config.yaml
model: "sound classifier"
dataset: "acted Russian speech (Dusha)"
input: "log_mel"
head_dim: 32
inner_norm: false
subsampling: 4
positions: "rope"
pooling: "class_token"
mixing: "cutmix"
beta2: 0.95
lr: 0.0021
one_sided: false
adamw_lr_other_params: 0.0029
epochs: 32.9
Rows from block 6, named by matrix and row number. Rows with one number belong to one neuron. Each number is 128 + 32 x the weight over its row's rms, rounded and kept within 0 to 255. All counts start at 0. Numbers have three digits each. After the name is the row's rms in percent of the matrix's.
# fc1: MLP up (model.blocks.6.mlp.fc1.weight, 2304x384), inputs 154-230
# fc2: MLP down (model.blocks.6.mlp.fc2.weight, 384x2304, transposed), outputs 154-230
fc1.815 090:151093096160097163093080142149138097111068150121094181127182158178106147179100140121120125125105167039149183116151162077153177133128088169061193133126114132163079162135101119095102114080131094102162124144125095090109158094109210133
fc1.816 103:111149146080174151088081097111114091187105100116122122103125132071136124090176096116137133124129112128188161166109174068122137152148146102152153097076139138065092072112112113124107090105107146145131161155120148101122155123157091075
fc1.817 099:142068138153150127126122142120146156116147132105114119162153044107125065147133122196102182162164175143112190161131098136122094115179135149100135173145139130170111146153122105095182067104096183121158111102177107113150140134165132125
fc1.818 101:089126152157177140084084140118085112144118100090076129138171111156155045125177130143137118143106134141160125127178146116137144105105127099108136144102112137115096134079135132060122020121119142169086130129148108081108160110076119098
fc1.819 103:107140103057112113108049186129142147141142103129103126116178096154143134166129099118152151156139109131074136103128143094135167132125129066150084145123159078121120114134102161115112185107140152159121161074133126198144079164150146105
fc1.820 100:120130112139104169175133194161137152087097179096100133067121067138160120141066145115121106167102114171125131072173114210133135090128112126138143116127193131102158143111081160158111128105117153132090157140092151135130006196207189137
fc1.821 102:103142133103145181121112128147050168165114123161142172153106156171155131172148132111116067130095104111095155159118055151134142150138059152084020126104129111162145149126133158105115077107119120118177124146169116111128147045149061143
fc1.822 094:084137163100151136209075117129125138136149137158100159128113153118131076069116101134119157141124158156072128114162156116111171095097072115086125117133204099092133127053125140102173131121106089058148121083140045139104071184169132141
fc1.823 100:147126077143108112115087127117118115099100169126090185110179115171132139185080123136145105122121137025136141125169175108156171098104106137098184130138116147143086156098104131082099110049154133117189135136132116119106136131140160158
fc1.824 099:095113125108065144153118099106169102164087134080122108099074123140120115165127063150162140093114171119154120086105104141092135082080142089124113138087064158107080131118143089102130112157080092137142075175121136089061111143136049162
fc1.825 104:160101153085118118136082077119089082118095107089196161149146059138090118112133135186150150138110128121100155116121112114088147116125162102072149187141104085142108155105169098154107084098129070138114144160128151154120096098066094106
fc1.826 098:127147193041150102146127127136106122120096145177178158119124156107125125047109097123122172138135137143088069155110179101183146133148069158093161129111137171142070156105181124115128099086099087089179192094189118124115128097100191129
fc1.827 109:168101114091090148121147089095182194116115132079138059140163110133153129126074103145195079177134147192149172121105101116134077132181138111131078139191181127121135120079147101154085117068127108129165117031085118058122150129097139101
fc1.828 105:152095100118085139173088111103161168179117087103148159127103161154139155149131149175123128103144155137124150120133082218071157140140119147126149150102165156140166137220158132130138108093162102115079169092053120068097188156142162159
fc1.829 102:123142099125130201116011152179088087112105119123111179114111146129151132114147130093127157139095141128124130130132132091168145150120151161103127178123078160148108145120127208155055102123135079181140158172104073067132150093137074161
fc1.830 098:189148121117133118126080149134094050149121151092102104167112127129040150096084160133126161082143101148093188081126114145105091096102126155049164124164172090110117155139093082172130074135083136092096161133150068186179150118104160131
fc1.831 081:124127079125138163140100128179168155079143134108128176147164095138184099127127133107134146125107108117116157136130168085153128175153121154123183133137148110101095101110108131110115124055206133154156115121106025071120204100202160159
fc1.832 089:139127113085175113094092118166157142125128154155163187139130144155174095119119135157143134144141150145124151111162170091117145139151097140080116131098186101105148096114110135072120170096159116141112116094149031072109180122158190125
fc1.833 094:128065161116151108090190138056164141092119142139118119200149057147084098171082098135172142111124123160108124132121152107128121126166151119077151108117189107159067144082144145110178049089114176100142109060163093146132128121125132157
fc1.834 101:071151143084121158195096164064133146098120109132098179135116140131124101098121125138099158114124130158094168095119209082153165104144104109146092135108187147105092099065125140116121158122178119103164150069135050171157131153127161108
fc1.835 097:143199078062101133102091123129103166076147132114129149148119095116135115142131120146121105117156101123072172136125124156108111208117177121156106151147138111071108134150108104118125086116150129097222085114157127172130184130061158123
fc1.836 105:084128132170149133104186125111132153147092129125147126140132149162183114173152162109151141058122186125171065176139124090096169088169114136177200098138084135127154114162146153118108147079115129093099143102109153153097094122088168232
fc1.837 111:178132132146138115148122137119105109105128156139088131096118090135137075130101129150127163179113098153118110124085141173083110108141101140125152070149176055143128135116107088091064105138155180174093098175122154206087164122107095106
fc1.838 105:103116092155136111065117148083122086134098080028134134137166179121113132123131119106108130101169091138114177162107169088126066115129142117152102110101077150142179136179106125144154186161195083147111138126122158075144118146107128192
fc1.839 099:107150156066088095121109131117160169141107088107179164127198131075111158139131175191132179099162109123116194144153107104132074147119100094118152121090153134076110135159184093108143092125102113145132148127132092053141120111075105123
fc1.840 089:108117092166099158097103118129127128110111164125134184132142156179144109151081129113163143127106157048134145137208175139166153135154092151084177121155137138124063128114109150092102098088147120131166105136137094099117193127143191119
fc1.841 093:088150125109154159190083126085158171089182121163107122125129126136184110111119132105104130099118088164128152118145161131125130129119076123169161110097206081118143121069162174099139141063149106113102126121147088155115130155177128135
fc1.842 100:089164094125172123072086115136102158101173139149140138126101103118110128137139107188170127128119141153146161097113148096156132152128105102139151147091128193088072151115123139147186082048099174099128096128135179174139105128133140115
fc1.843 097:155144147111167123076160099110124152188132157150184174119139121140093161115088059171142121106131075115116113147115147050105129130129081133136157126126117106117089146112106190086088108095182108100107154159102131153134149063120145197
fc1.844 095:104127155110118110172109128075112158154172143134165149089173132129107093130119117164106135096159143159104146123139151115090138113191110105044133148067187086139116100142135162088138181096141120032124134095168098112147093111136111140
fc1.845 091:088115090132101154131072156115138125133163119148084178111076118135154111131107127151130146114120169128089172158146049215124058120129127159137104180098166134165144107143120099100119104117146170100178124105148136093131129102137135153
fc1.846 103:124126136114149086075108105157142133149084148132130163138122175121158143122126121144138102086147160091144171114145108168076110139115119098062112149138105185169110162121141160087136031112152128120138108138101141127151145144055155104
fc1.847 098:122138096161109175106127131116090149110141048132083146143097132069163135147110131208140122117135163146104133098145079115141083117134174106155144122131167105154099159146146131098125081112150131147105122102134145086101131111120114109
fc1.848 086:127112105083075184134154097201154181154081101098148162132113125088129167089070148115147161136125148111135128149097182121137106163120142136123141137141132144143076110166097167098131146086130101105149091141125098084117161087121182182
fc1.849 109:105130129105122069163152075114128133126075115141154164101200098110108184147161155151116097134154165143104123086139176093075165144125098145096116126101141110154123077121160146166166111138102173129106195088127121170135143111110106078
fc1.850 095:139097084103107099149121099139176187102141134095126162136134109131166107166126098119151172080141139074104112148155170105142173151120122146143125153120125124098145121107115149070085126106177123133150128161103030116121175114166161141
fc1.851 100:107112163071126109099138128154123163146107164101119139132141117143125130046115094174079134189137151179125130162141144133203136070141107133065111098089135165132163167120113156147115098090119082082181074096153100142145148102113117082
fc1.852 096:135163120108160108144109143099055047177138158109078124138137120082128105092109148100105140140121108149102193069099098186143096127104124132098145121166162115063173110165134119159112128132109067070110083177047135138099126134186103135
fc1.853 102:149155130141168140117148134111103157180211142132156146154179103201115104147114108136134098128111105132124097138150138103113145139140142191154119121087103179119073108119134145071072087063163085136158152064119138094116116137155178150
fc1.854 102:115111152124116116154091129158098153147105107073117131128072174152107097113153136148129136141159107127122133132148161124143116110182095163130163089179115066163160162116103091127121089095078127063134188149110150153114157164137124147
fc1.855 101:152127098127108140127094148142128137105111083147140156119125130190092156143157094184128156186120156106093081137140056116157160128134061124130131147108153092146122085156132102164150163046148163093106122122123096051100127105112126172
fc1.856 102:104121120090099093052151151114151183147137081194115160141083142143083127161105151188097120070173186126104195100135202137133231154124121131149092145091112153133086135105157148108160132147180159132112125122151103164141162223152157093
fc1.857 082:183111107191125134159122089171093147094081125116168166136110119148139146119092158145096140125114194079112135142102208128176140151143150136161177148129123183184099143176093153112127122120117101111144149125124131090111147090101147175
fc1.858 102:059191116130137168145145146129112110101141119144154134140094130134155172101114136063151155148074108186119078127106137196114143197076156142094202086143110141146103154117133198098113171100144095076086145150118179103069128144116123180
fc1.859 092:150132103083102118154124144104108129117153080158133147188137124125125073139142121153124138090157136114111114090144150076138133183128103137128140130115119087108103150125073124130099135082162125164137167073141052127082175154143100118
fc1.860 093:069133187101144117148110128130138147122141139136108168098180126163079132103088133148095113185153127188124157117166154123167130101101130152119098089069153148099097109116112146129135107069119129136136141048165076107152125142134145173
fc1.861 096:161158091133134185107123142091108122144161070147178145082146150155146130155068125116127080118146118152126160121109082120134129122139092103092081094084104136113152134145179178078096116164109139136146114132107170128137111151078119134
fc1.862 110:094115140084152086124105138107106110116127146091113132159112090098072146112177114146101144105127082082167193080130146170098068168160112118134132118134158106148177144134100128133148106105167128111135140160114079186112140150133137149
fc1.863 096:121106139080119158123121136084159165143178129130125065113147101123134105068134107203161077105145083116123174110146157130092106042175119131167084163106173080078172059112152127088092100090151060112213136087127128111142155196154159112
fc1.864 096:146179104097111118177089080147139165119085145073125143146095121124156128136187074128127173142101077158146155117113064113107080159100219110144141116182169093105091192034094156121137096118130055120150106154106121090157148090173120099
fc1.865 107:150130171094136188163094136169137183069111106072168126088124124077158128166164092103151107094138122142152073157126058151082124112112190100182122151127124159097202186136145150126156160032161087118126078138082142143156112050118109138
fc1.866 099:084091106058052153103178134136074171125124160120111105079141153130177202080127145105126153116124130125098109127155129069143097104118173088114152142079133159121137033174178136189110154104162150148118087099157145120096119131144186091
fc1.867 100:132112121079131145124108157120084115155059124131105130137155189110118163172139105121089125120125177097101174097104176159110124163173114134146137163107098054080161071147146129081157174099091092063105174145094105128125157117122138127
fc1.868 096:055130132103160160117101133087086068137099035104122180083130117162130085098093121137113145102175111111125206095125130106092098229133144155142147146142124118152125077158100134103150126101118118186116138139137166074123117128080135118
fc1.869 103:149118104080172203123096107152132112149114149154174143094165095111181168147116154120116190080127147110123121097111108134149149121122162150071097130137133151147123150147117126116141111117129085067142117135117140122068096095158087151
fc1.870 108:130115143148158160198110138070162163093117117115093140118136121118115119156215081114097109138091152103053059116134161136123108099120115169107104145095112155135121157113122155139146167042141099106164139144071168074117116140202109156
fc1.871 095:119136102082128150146105127154135119087088180127137118135131076139122092208171117136165177120145127124148084113104126122154126156168140097108124124186100132101147166097152154107163090088133112149125143169135138167107049059141113146
fc1.872 108:175076076102136092112128130122104105138109090160092059110112109088126206134166095104113131149156069124134133147122063064139133140117110141127133144171067106185156148112091150136120109084151115102107083113089070104158159095165086156
fc1.873 096:116130135125088123104175150117105154151153169156074112209113137103119132088094124120149128140138124092106128122123133188146148114113088103122117134116124132163142165160175170130107074152178111065139137145137110099141169158233158089
fc1.874 088:150091158090160103096087064168188144121149141149139164142105073148087115111101091124120156152113180110102169163103186052195133159144099156122166119122184082145135101101122145100079106095197122157121179128138052088107191117158141163
fc1.875 106:133157092124104103127096149079089100169108159122130162099202132154112115143092161156125110126115126118108097118182138056115165128099104121102131131104160113100088114128125186158127094126191093060152139160122141092117126119188155150
fc1.876 105:146115077079198131089099156144146167108146125128133103114084125166079200193181117129176135188081110123126065139104077136167158120122130164155144149095105156139158163139132141124126197058144093090097108123082108102085148049148102164
fc1.877 101:101131117083157136101105092140130118139113113084128128124109134131128114149117061227198123130064118159142146132118049116129156111176193133088142132171124191108157170140125111149131106114119147174079109117109121106125118101112142078
fc1.878 091:152139112073119125105078111123108139156163150141115185172098108143144179185131132084098121114131144133119177129153071138143149155122080170126136182087114149139105099152126174163133138117163100120174124089099135055105144100175160096
fc1.879 094:144108097169123123097071144135120097097106176121112184128163121185107116175078123147130118112119181022135165116156181111142157119147089154088218134145133122159097144125113128098093083065132109116167138124125084119110178114103193157
fc1.880 098:125163162116120154111103130123092119104096148124141127107154164100077143122113104129157157095168131106154110099139164093108121149144095077069141160104156085089108088151163127111115200150118145076131116107133115134130104102177119119
fc1.881 093:146116133069147110090131110185160125146118080131187107163129128088147154133102130099139149065128189096127126139099163101139120182102102141120147154080132106116119185174155135129114199114122159115101133129169053124094182098138138151
fc1.882 095:117151167078123161126160147086161151053115095120097099191091118147101143148180153132178121154129152126133141167132119126133158148111122156130156132138162127149122083103129168130129078172117117082167117110163126124212153103158176152
fc1.883 100:141117062178091150111139124108103174130108100111099145151101151186144100072129174122090154104129106144049134117117098144137153151092109147079166114095085137128146130095138127137107125103148099130170123072090157086117117144093088167
fc1.884 084:068152132102155105145154206036183176113194118158138153141189116174180074128123125197135128112153113128100153145154220123101104124108094129116096100095175131091124063080133117129121126111094112116170143130152093104087135124130096143
fc1.885 092:144079121082168135161136091115181175116139117146110075136142126180103140113107118157095129145118086165106189162122136093063144128124170130135131138095103068086113142102107124074141066081152128099150188060106170110139162130093099155
fc1.886 104:109093085107167204097097178086120157196148160090135099143142082142140131108103158136178096118128081155095140099159071145115116083129128161114099159147108149142132111131137143098132124116130119124143040117096106078102150173120166154
fc1.887 110:107214155095085106168133095156133166089114148120150125138131121142176160191122104167158148113130098147095069105184145138086117193114139094118143095108131109113139157139113140146082112119126108109160122120121093139087116111135171137
fc1.888 108:131183143070075129194155137126122151169114125146097102090088108107107113171121122124118147117152086165140139105120129150155146160149183129101085113169176143121087166098111141128074042123170176166145087130115127072105186100074134069
fc1.889 110:132067136119118070093104085175090163177092120136153100076180106150138124086149107115106125126152138078160132117170138111120149066107118113093137208162057189203206144136146106134125084114154185160143100177132178150125147119104146103
fc1.890 100:076095070106093147119100123113061178092135109128127159135109096138144163162104078159145102099115162121109157121136128133094157188113149131117074174099159143199074097106123145144135129145165143161112114113171108128113133061129115113
fc1.891 085:137095119156075162129101098143131126086076169106123170120158139160119143149065122129132160111098163036163145115163157113172140111159120150107189134115139146140083148129087138073098102086166106113168120128104118100110159111119188141
fc1.892 106:112143113152128127139139113107133120150120107030106160164118115072136120098115123076136148078108089127133118117116175105168057146090162143155097105102116147076138176162128164101135146131163112180110095129097155082130091155092179110
fc1.893 108:172144113100118150110197091146146192134096096161122189096057162141112186163119143154149126142129141137098071175142104154083157138128082164078143113145075106117152137106205129101202100098146133156096164115124131207088093149106138148
fc1.894 101:095126198100164124118118153133174134149127113170094133205135154098087102080118091136087125150105101133126152097156152150121116107156128134112092127119132099152174084125132160117147081115166098069157109137125069117087161138147133149
fc1.895 099:048147126102114151172112170063137145101170076166100100174100143122141129054120111111153172109112108140118151083143137171146213161146093094150140131103119097128128175127137130093132082111176085104119121105200087174140121143203172089
fc1.896 100:104139148148139134173112136145160168088119141179109151099149226190183087091075158166058123162109107185094117099098103141114119077115157076105158097128189142110142136125123142117125118062117135103133112115116109121146159152144164125
fc1.897 102:109114118083093189098032102121112120135127133104131142124101100133127072143140096159137153093114126109128137115091121076132134157103192109111100127102103102181112121078120110113095143107142079166159087126123113138142120101142092138
fc2.815 096:167130087153150124092133126113144126127136094067126142134125115076073123154108075155125138183139139153118068142135125110113144118156136122162125142149139103116092116107158116152115136145162152125099084117102162119142180169149090154
fc2.816 097:082137141144070083119156082178176118095140129081128151132126120181124118107139169125172083103167149161089114107185099212100102181147163177074123091141140098124135098086147103109093174116145138155108085136114142156155114130137120125
fc2.817 109:200114139110126178094162098112091095104081115160109165136088143145181159144187121053101108112130085086139118131132134120101129102163179060144139106138135114087152059108144141158161168088158127224139141154159165118099089127075116070
fc2.818 103:148126131123169107144137129176173135132128139121136110120071068117122163125124141069111141186113126183123099155106131155141143195138194137128173080144183146093147066139132091174150171208082155141176141119168193126145094133115187065
fc2.819 100:115151133119156136187143138166144131150130089130141120113134140129156120170175134167142120113128128118123125129095118158111078117082105139080103126167106129096115157129105081120139169119107086104154088120151160121143095158119138125
fc2.820 100:144115098137140135092104102121097107152147090145079113086153116119123085128112130188100104128140107075103130144131187130097104091083116132141097140096115128165154152107122105039115110080132110140089151111155164174130085142170140102
fc2.821 096:142123131121145089140192146240191091115203123094168116058144126123138149114117129143111150129151184166080132107120170127101085130120183063148161157139141139135126145133114131144133131119111096116133131130159143103168143182066183155
fc2.822 094:100135141108159143143130131167159121163163117108117103100156145131121117130154120155138165127133131122142148106136145102143117131075132116094107126168140125119108153136114102093120145138111105109151127134161109147150125148162148115
fc2.823 097:138134125172140135110141141092124127117169110078101129122166141081118113179117112146138110140152168158125135129134122108114130134156116119142107139161152120120068137110125101168125142120130164125109087119108148110144151165177113135
fc2.824 097:120145148154167157145112138090155097121173106095115106117177171135183130166165175076123079124148113183080127087120138167179124120157109171139101098183134118102145123157149141126138088092112128106129140100144138147187180119168123120
fc2.825 097:109157138150131064161162165118223125148170114145126163064139167109151109131207126086125113128160134123123102142083149117117152163115070115108119097171085097156136138144133116147101066174070144091118165130189080151118115163131127097
fc2.826 095:068143137115168106146128122148187101120171160100129101076168160112116132146160133138112131146127102099136108092160133137164150082133121113089100143165145139101122133139122109122144168127121119130168114149143146144139143165148158123
fc2.827 097:086155137101140158104162162126113074096097165132123160124103121112197117126189142079091177053130093141082074148137070174118113141092135136135156121130166122124158139100134128076123171140109148201076105189174143173150137175174159109
fc2.828 105:096150138149174129111119146146101059161155126157098075050147162139137132186152119124109132082120127123095121163141159121164081096119143095104094131167129107104093077160109082119075130151140175130078156139136179162150112155169107177
fc2.829 095:132120140098190097096159146143139108112152138167131074075141083151152120125157113091121134108162156081098130098118132137109090120146121112103167115131151133116130112169115105090154151159035143086150101094159141114222116139161130169
fc2.830 105:104124126179143147096122062084137133120161150123167163118118106065142157136154105133131137148118104130195170130128145063141152143145138059135131099077077134148134143101148110102140155170138163192150117141168135122158135129089136135
fc2.831 083:153134133132159110117174122152142129180148103081107145080141112096114122128134077137128118139157138142093065125131139124117130107131128120123109149161179151125094123116135092112126132155142139150153108090119136146161151152141142169
fc2.832 084:153107128141170122122142124131154126184152103075090138073132129086123123129140079125139121144151133125099084122149146136137132109155145132131113159169191152138107133123098103098117125150142124166150114115122120164178137136133148154
fc2.833 107:151132135116156160134148085147098107109101141152139148081068149146183123105177151047097117100138120147126084157132146108142123082165170078158120150143103183110190125077148114165108165141128130199123164142131159160106111134113084106
fc2.834 090:100154145102179130164139135156161117135165140111123110077146145117128119151161131151150141128125126142120148107129115118138125138087136127104107136160153118123118143157124120118129139120104113107159128147140125136148152188163163125
fc2.835 102:132045181137166064131115136142149085129124145148146138116117164151137164119189155062114118144144175099128115113126084112164133094084106071068108130089137134186113152130128135116111130123169072212146127143116155125160150114206119068
fc2.836 111:130111091085153128111109154148156097138090154108133114141100131150150153117087103142105148199139102173114148145119066146152083117078132142128088150109142148092139153088145095117126143110165107100099119129135149130195151080168080102
fc2.837 102:094106114105144114122103112169099111152159108137132096106151132123175101085115146184139139125139125129126190117164138100094114100102166119165149107159131147111129133105097092112169140075109130096126155089183140159147095161160134168
fc2.838 123:169123104156117149167160136140170144119141189120098130111133121170148125122136132103125180143107151107125124174102117148148111153065100139113106122142142070080081091092118077153143109082109135069168095112172114172181127154125104169
fc2.839 093:098108139133110127147111128065177088107106089111124084114110120117171096146153115085145134167091092113107080182113137158125114093086133125053146124158106138164139152129107114087076181170094167123131119087182154170090124127154177125
fc2.840 093:156113106164136133114142138115153136142133076080112141108130114071099103172115056133145086167161156146143088146145126116125130128158131135156091150159137120105103128087124098139121125141137157133118090099116143127121153171154131148
fc2.841 094:095144132090180127142151138145162113148169125129115110082158126139132128117143122148133162130156141114124143112140120105156114145095121128092123119169106123120094147147123110095134140129082114096141102126155105120163130147148145125
fc2.842 102:113101115149064124109129147149173080137157094146097130081170138142132190115103105052099108211135139121094122184142096144136114127162213107099078096134081115151166031128138114157129151168088140156138112088093110127184155122108120113
fc2.843 093:083117149116119117135142139070180085092129148126172134120108085123177129147145169068155137131100180096082130142099126177123123134107177132063107147163090127180115123122122046174120125148111171129139076108120141156147117169137105106
fc2.844 091:098167128101164128149153127170172114138165115100135095095150155137139107151148122147131158143135120139131123098119123107119097131082123152110107151182138124104123131157111109128126139127117125084163134163151133161141130156161157130
fc2.845 095:155098171110178135148206119173154115143108142095149084109129140117205120138171135114120119089188132148175124129153155115105091106155107101134145167229159087095123118120147138122120157159120120136126096185154156161196106176133106129
fc2.846 098:160158129144117165161140173087164100136156119160117119095092121134162098134157185071150128148133118112114077135117136161106177112157130099107139153137143100150153090140112141143154125189086167128119148112138143142142082155147105152
fc2.847 094:093125162086161112145109131184182072157119149084150081059183137145142186141188112144130161074122135136139174104110135150178091127110145103076117158153124131114126127140109106113116150129076090093140115162171130129159092118158129123
fc2.848 089:159121128101133109112116125135117144143131099060096141133163140102088080143110089207130131155138127159120069122128129142099150105150115129121111153160175125115114134134154124132107114162145121107138079112080143112142177181119118170
fc2.849 102:111097112125176158116124192149178128166118196093111111131121150127077109110148154123158155133093148079156107175125096159152155118123114072112089164151149148134132111125139135160046134147086097120128121148174146123141113155197143163
fc2.850 092:123133147142114106114131130142141080181156110097108135098176161091128103160106089153161130104163127132116100128127150136123152127144114126165111116159144125132084131126100086137120120135128171136176072114137114152133135171133131158
fc2.851 096:107140148124173120183121112122204104128125111142132129095144154119115128140164124113132129150129119099135116132102131140174115114091092133113119151169161135111122095106115096128119150122169093102174125143133141155145133159167131107
fc2.852 108:132120174137127169064141093151151163131125164134115106149089157121085148128144083132098110098141068119138123176162095119085138144187103087137146162127137134116132103107143138170167143167145169205149138135146170118124114104143167106
fc2.853 110:144101112133103064128159107137150125140077144105092134131081135119139171146152120099048130125141149112130117118102122066122107135147120107162098199141132126145195155138164106207129126158097183098072096199126135143173082109161091124
fc2.854 108:148167103100139104082149117172136052088206129138136101123184114092129177094159147131105100139115128131109149139159107107097109089118151094132134154059123152142127112115100150155081162142149091150180083127162139081141123090164156099
fc2.855 104:095144105142176078137117114175143122203097158080179068046104099117119106154142147135142153120115098204197184107121157118137126094134119130141129161121134168122115148138105107076104145178091123133104131123138177079166102150191108070
fc2.856 106:134128105143103100183159136119111077142122121061173123174150141096149109154213177132138129148121125155120130116125107122148069097119097089087112177114213116121140145147061149173096158167124145173217097122120172207137049060143109140
fc2.857 091:169113102114119134070133135120127147173110119061112170159146147079079082182133100184129158209155130166148068148144135129117148115150099137161131150143142111132097134124170151115117128136171138109101109125094165079153169153127111165
fc2.858 113:194092144145125107064128058175126163138102133096081141165110128125144143127113093147106091128096137104197107112122059101104148072131113118158067200136135132117156095077166163185157175131104165213154120151152189160148132124143104134
fc2.859 088:142134134132188126152143135142166096167147126112107127106163156102143135152144131116124122125138161126127148110127157144169103117126121133139112128175150135138092137135106089121128127131110137153133080127147113141178133156158146146
fc2.860 096:088153132085169110162127129161162126158151115138118092098145138118147116151147124132138146134117120131117126102126134118136098123090134133065111147166127125111124148142108123104110137149129117104159124126149135159158143161170154129
fc2.861 084:121136137099148115124176128210163112110150107101120107066136129128175144073187117117135111112131112116085152123144101151146096121120155101137099177217154127140091142110155105155124126136095116159155105123135159079162174179151140108
fc2.862 107:138142155167145147076174143137123128125135072092175109122110147144124120080146126128089108074147150137091116165051115120056122093108157153116115139107117130154075158206156170163107142162124099146135146113109162064136142168140099116
fc2.863 106:176118152139107158109161132086090102083106140095169118168094171108144151151108114066084143077129094139095112183126092120090136151127170107112152138168129152121143193078139111133143156105150181161056101159146159113141117139113114084
fc2.864 094:124103180147154061134169136113172034125157100134196082057177151127176104107133143103165114102119161128145143180129141172169177108139100119125180124110128102126140119102167110118119095123115145144111107147171120179161126141144121109
fc2.865 105:086121128125150063131125168105123103147103126154131055125154114185116114056080152123101146141149159118127148109152192108197109128139114149084114136110141083098103129112136048078100141173083152135120093143098148123164158133203074106
fc2.866 104:178190125106155108152128147155137146113084120147133134151138134130153154151148171120099136123106151099104091123074133149141076118085086145069102106137142148106121121137063098128132123108125109127142109071132159134102108123116170110
fc2.867 092:104158093118164101131119144202179056122195117078145115061138150144140143122121156135134127140127120155155155166129073170173111124099120093095096120189153149090108184120072129128108148097091126110123094124176135125178132142150135139
fc2.868 092:120128125085136112168126172184187115142159133108116080090166153151158146132172150156154153123124164109165129104126138145136110105078142156067097145162150137104114151116116098092126145112096135075144108148177089155179144158141141127
fc2.869 097:113185095112161133165146176140162120090177099124127138111094146171147082107129080101130042147144163089076060110111140130146120152132128115141130108175181110081134149103124089158121158109121128174143116144139170137155149119150158081
fc2.870 101:131137117133107146089161110159134139219154128093165121097104160093147134098076163163132138135142141179108145127169168097119146129179135128153096170139190095076137103103169096115074133145126193167088128170169142137170171121141082122
fc2.871 094:121147092154147077116095154150172138136186047116161123085091171132167154036181136088107087199088169149127138130123123168140115116098137128157130119105157154143109072148119120171115106143066118079107108102159111095188191153115094143
fc2.872 110:093168163096181101129187111123147117139129140129145156095148129158092076092152135168153168102179127117105164090149201119159086161137153106199135105101166118082092131163116094151143150167089124154145127131130188105097086127066143130
fc2.873 097:124122141126170115151149129144174122132176110118132096083178152102149140125143116147146126106131118123127140098139131132184124120112135120109131126166134113102117137127119094104104136141119104134166087126146118149151110145132143115
fc2.874 085:140101165108170107103135096150147132179128137105090131089152157078139105157139112153102134131143116139083101117137170139136126087165116130141106147151173150094096115146111106099126136170164141150185089128106077110162138165155139179
fc2.875 098:111154118138162115144132116136190122142129074101114118059140142106164123162145132165147143099139109109141123130113130139112103106080122177106103152172139134124101139128109094126110164126108157102126108151135119137128149178168142114
fc2.876 104:109157162152092106159108107154137094190080128100161114076143110147151137122144129108108120151145107173163156107157168120126099083153108093139115115136167138055129122136124100086151136144102141151086143130136155124185147151205078134
fc2.877 102:122167113133123099143101117064175108091120085115120137077128088174154172086127178059108147168141106136112116120168129171097156108114109106155086129127119129115142041138142158096158141140112163131203142115142078155194131138100121138
fc2.878 099:150092157154139149135215094123137114145081143136139145064129147124168110103138141097086146106152120113129129131121142116118084081138110102113096141131180133110131102133147082147123133150107136159145123134130140177160101174145090130
fc2.879 094:166111113167123123106136166118127137128136089089118143147118143076104111186111059143124112162157148142148084143144129104123115137176117121145124154136137094128092121109139087150132129130154163118110092106093155122130166174176115152
fc2.880 093:123155123099191119152147144162162108172162097101117114091144145116122089161142128157134124143135123138122148092132122119133115089101131142120116140180144137115099142134093138119139142126126120107162134153143117125140136172147161148
fc2.881 091:113106117127175126134119097131158133158142095096084142077132171090154095156145118156138127098146113083134093121134156185144135088159120133148116144189162159138101135135090145106169132182126110135171089137114113141157152133135106178
fc2.882 095:119135127108131086091125086149074120179161112144159174160121141112150075135087086146110152117102089121169115112117128141144093114113137108163106143064140144119167154079163155120186197081147157187121132153171171154108088067195142098
fc2.883 095:149156121125160136105183101134131077124136199151173151089138139118117153099106173101092127102113108104175111130124127042143154085139152076167130175173127114123147111097139122144138176202094154141015126171162125160143123108151126119
fc2.884 106:160153156158121135114158093113107159126054124149152130169085093129123143117114079079127115114150109148158089140118106109161141134169140142151133145090137156128164149096125152124116151099137157201132165119130167166117124139102117113
fc2.885 095:094159110148162179087154114138083087146130150070113126132077107111116140131173129088148156068114173075116110157123110110155157163091135115126103150114130145164164154081178073143111209134093176162061097139129161172133088168152137103
fc2.886 103:138156143152115081123181086167168154108109166083143164125102131135146128180210085095094113114125154114111099154119103092110110184138112101139164175169178119092165177116123072152141148124094162148145152146138207153198086097166110053
fc2.887 102:118083139197143112147082149101159100146110105109104129083105131140150085105101133101121097132144074110148095135107139146159174112121148101134117166184106114119161124141169121108092110143114154135106071119129148151178182132182031152
fc2.888 106:105061131175197065140100072158167082188186139109147132125129101120155199100153143172144135111099145109087159080131094124137092125117151102116170139120095132142163102143075119104161149151082114165100140133111152140155069177147125138
fc2.889 110:125142139099153171185169127072153153102158107122113159188113091088123127129173111133147154102125115076134095132076151183093137160104097083125138088178177112153107104131112144157118089134089094102169154087117109132155103084106157134
fc2.890 093:178187134098197110111166167137168126158149144215133101083179118155132102096182158103100153126114170097086126120082147144167126109121091140084134148148121138093134111149107090117079155186020130096175089132150147088149123135180137120
fc2.891 092:157115104151162126105143148105136141121130109078115138123152123068098092163112087163134109175166149165105086144120126129116135115159119135150118143141134104105093125109147083139125125147144155116118092112115144109149157185150123145
fc2.892 107:180112072111141138165134141165145155099140120096088126074145129147149159126190145163110121143108113083118150133112141083114091143070109150087120164153153086135123148129108104149114088118099109052165137129156132150202157154195108151
fc2.893 106:046096068097131118154105168117138071161126206097132145127139128089153099153141134149147117124102123177129186082139101142176138108147169128203073126106176128098088117133092073153100148141142121130116091176092174118127110121206107184
fc2.894 099:094119137108163130137144126173152123136137102120127105074139159118155103135141135144133131109147137124133147098129145128152136124090126127093128143196132123097119156153113111102117131128132105127161130118145125159156147136137132130
fc2.895 090:111153134111178119135138140152176122158172121110117109096151163105142127128133117140130122126137150129122139104134113100145100129096123129107125129180134125123098128156122097127121149128098118111158106118162129151151107142148154143
fc2.896 097:079161131113161116127117123145147123155173101135113088085179151117129113132150143150104146112141104088165122086140121104118140115084128119075105174159121125107123148130137113082121156143090106135142100139165149172168130125193154116
fc2.897 102:104137115111165063160177135109164080135183107147145131098171176148131109128162159070144119119129118142129166079154141123169158133105109137107132115137085107134133129149123078101129121115071148065131126133138109144137117153103103142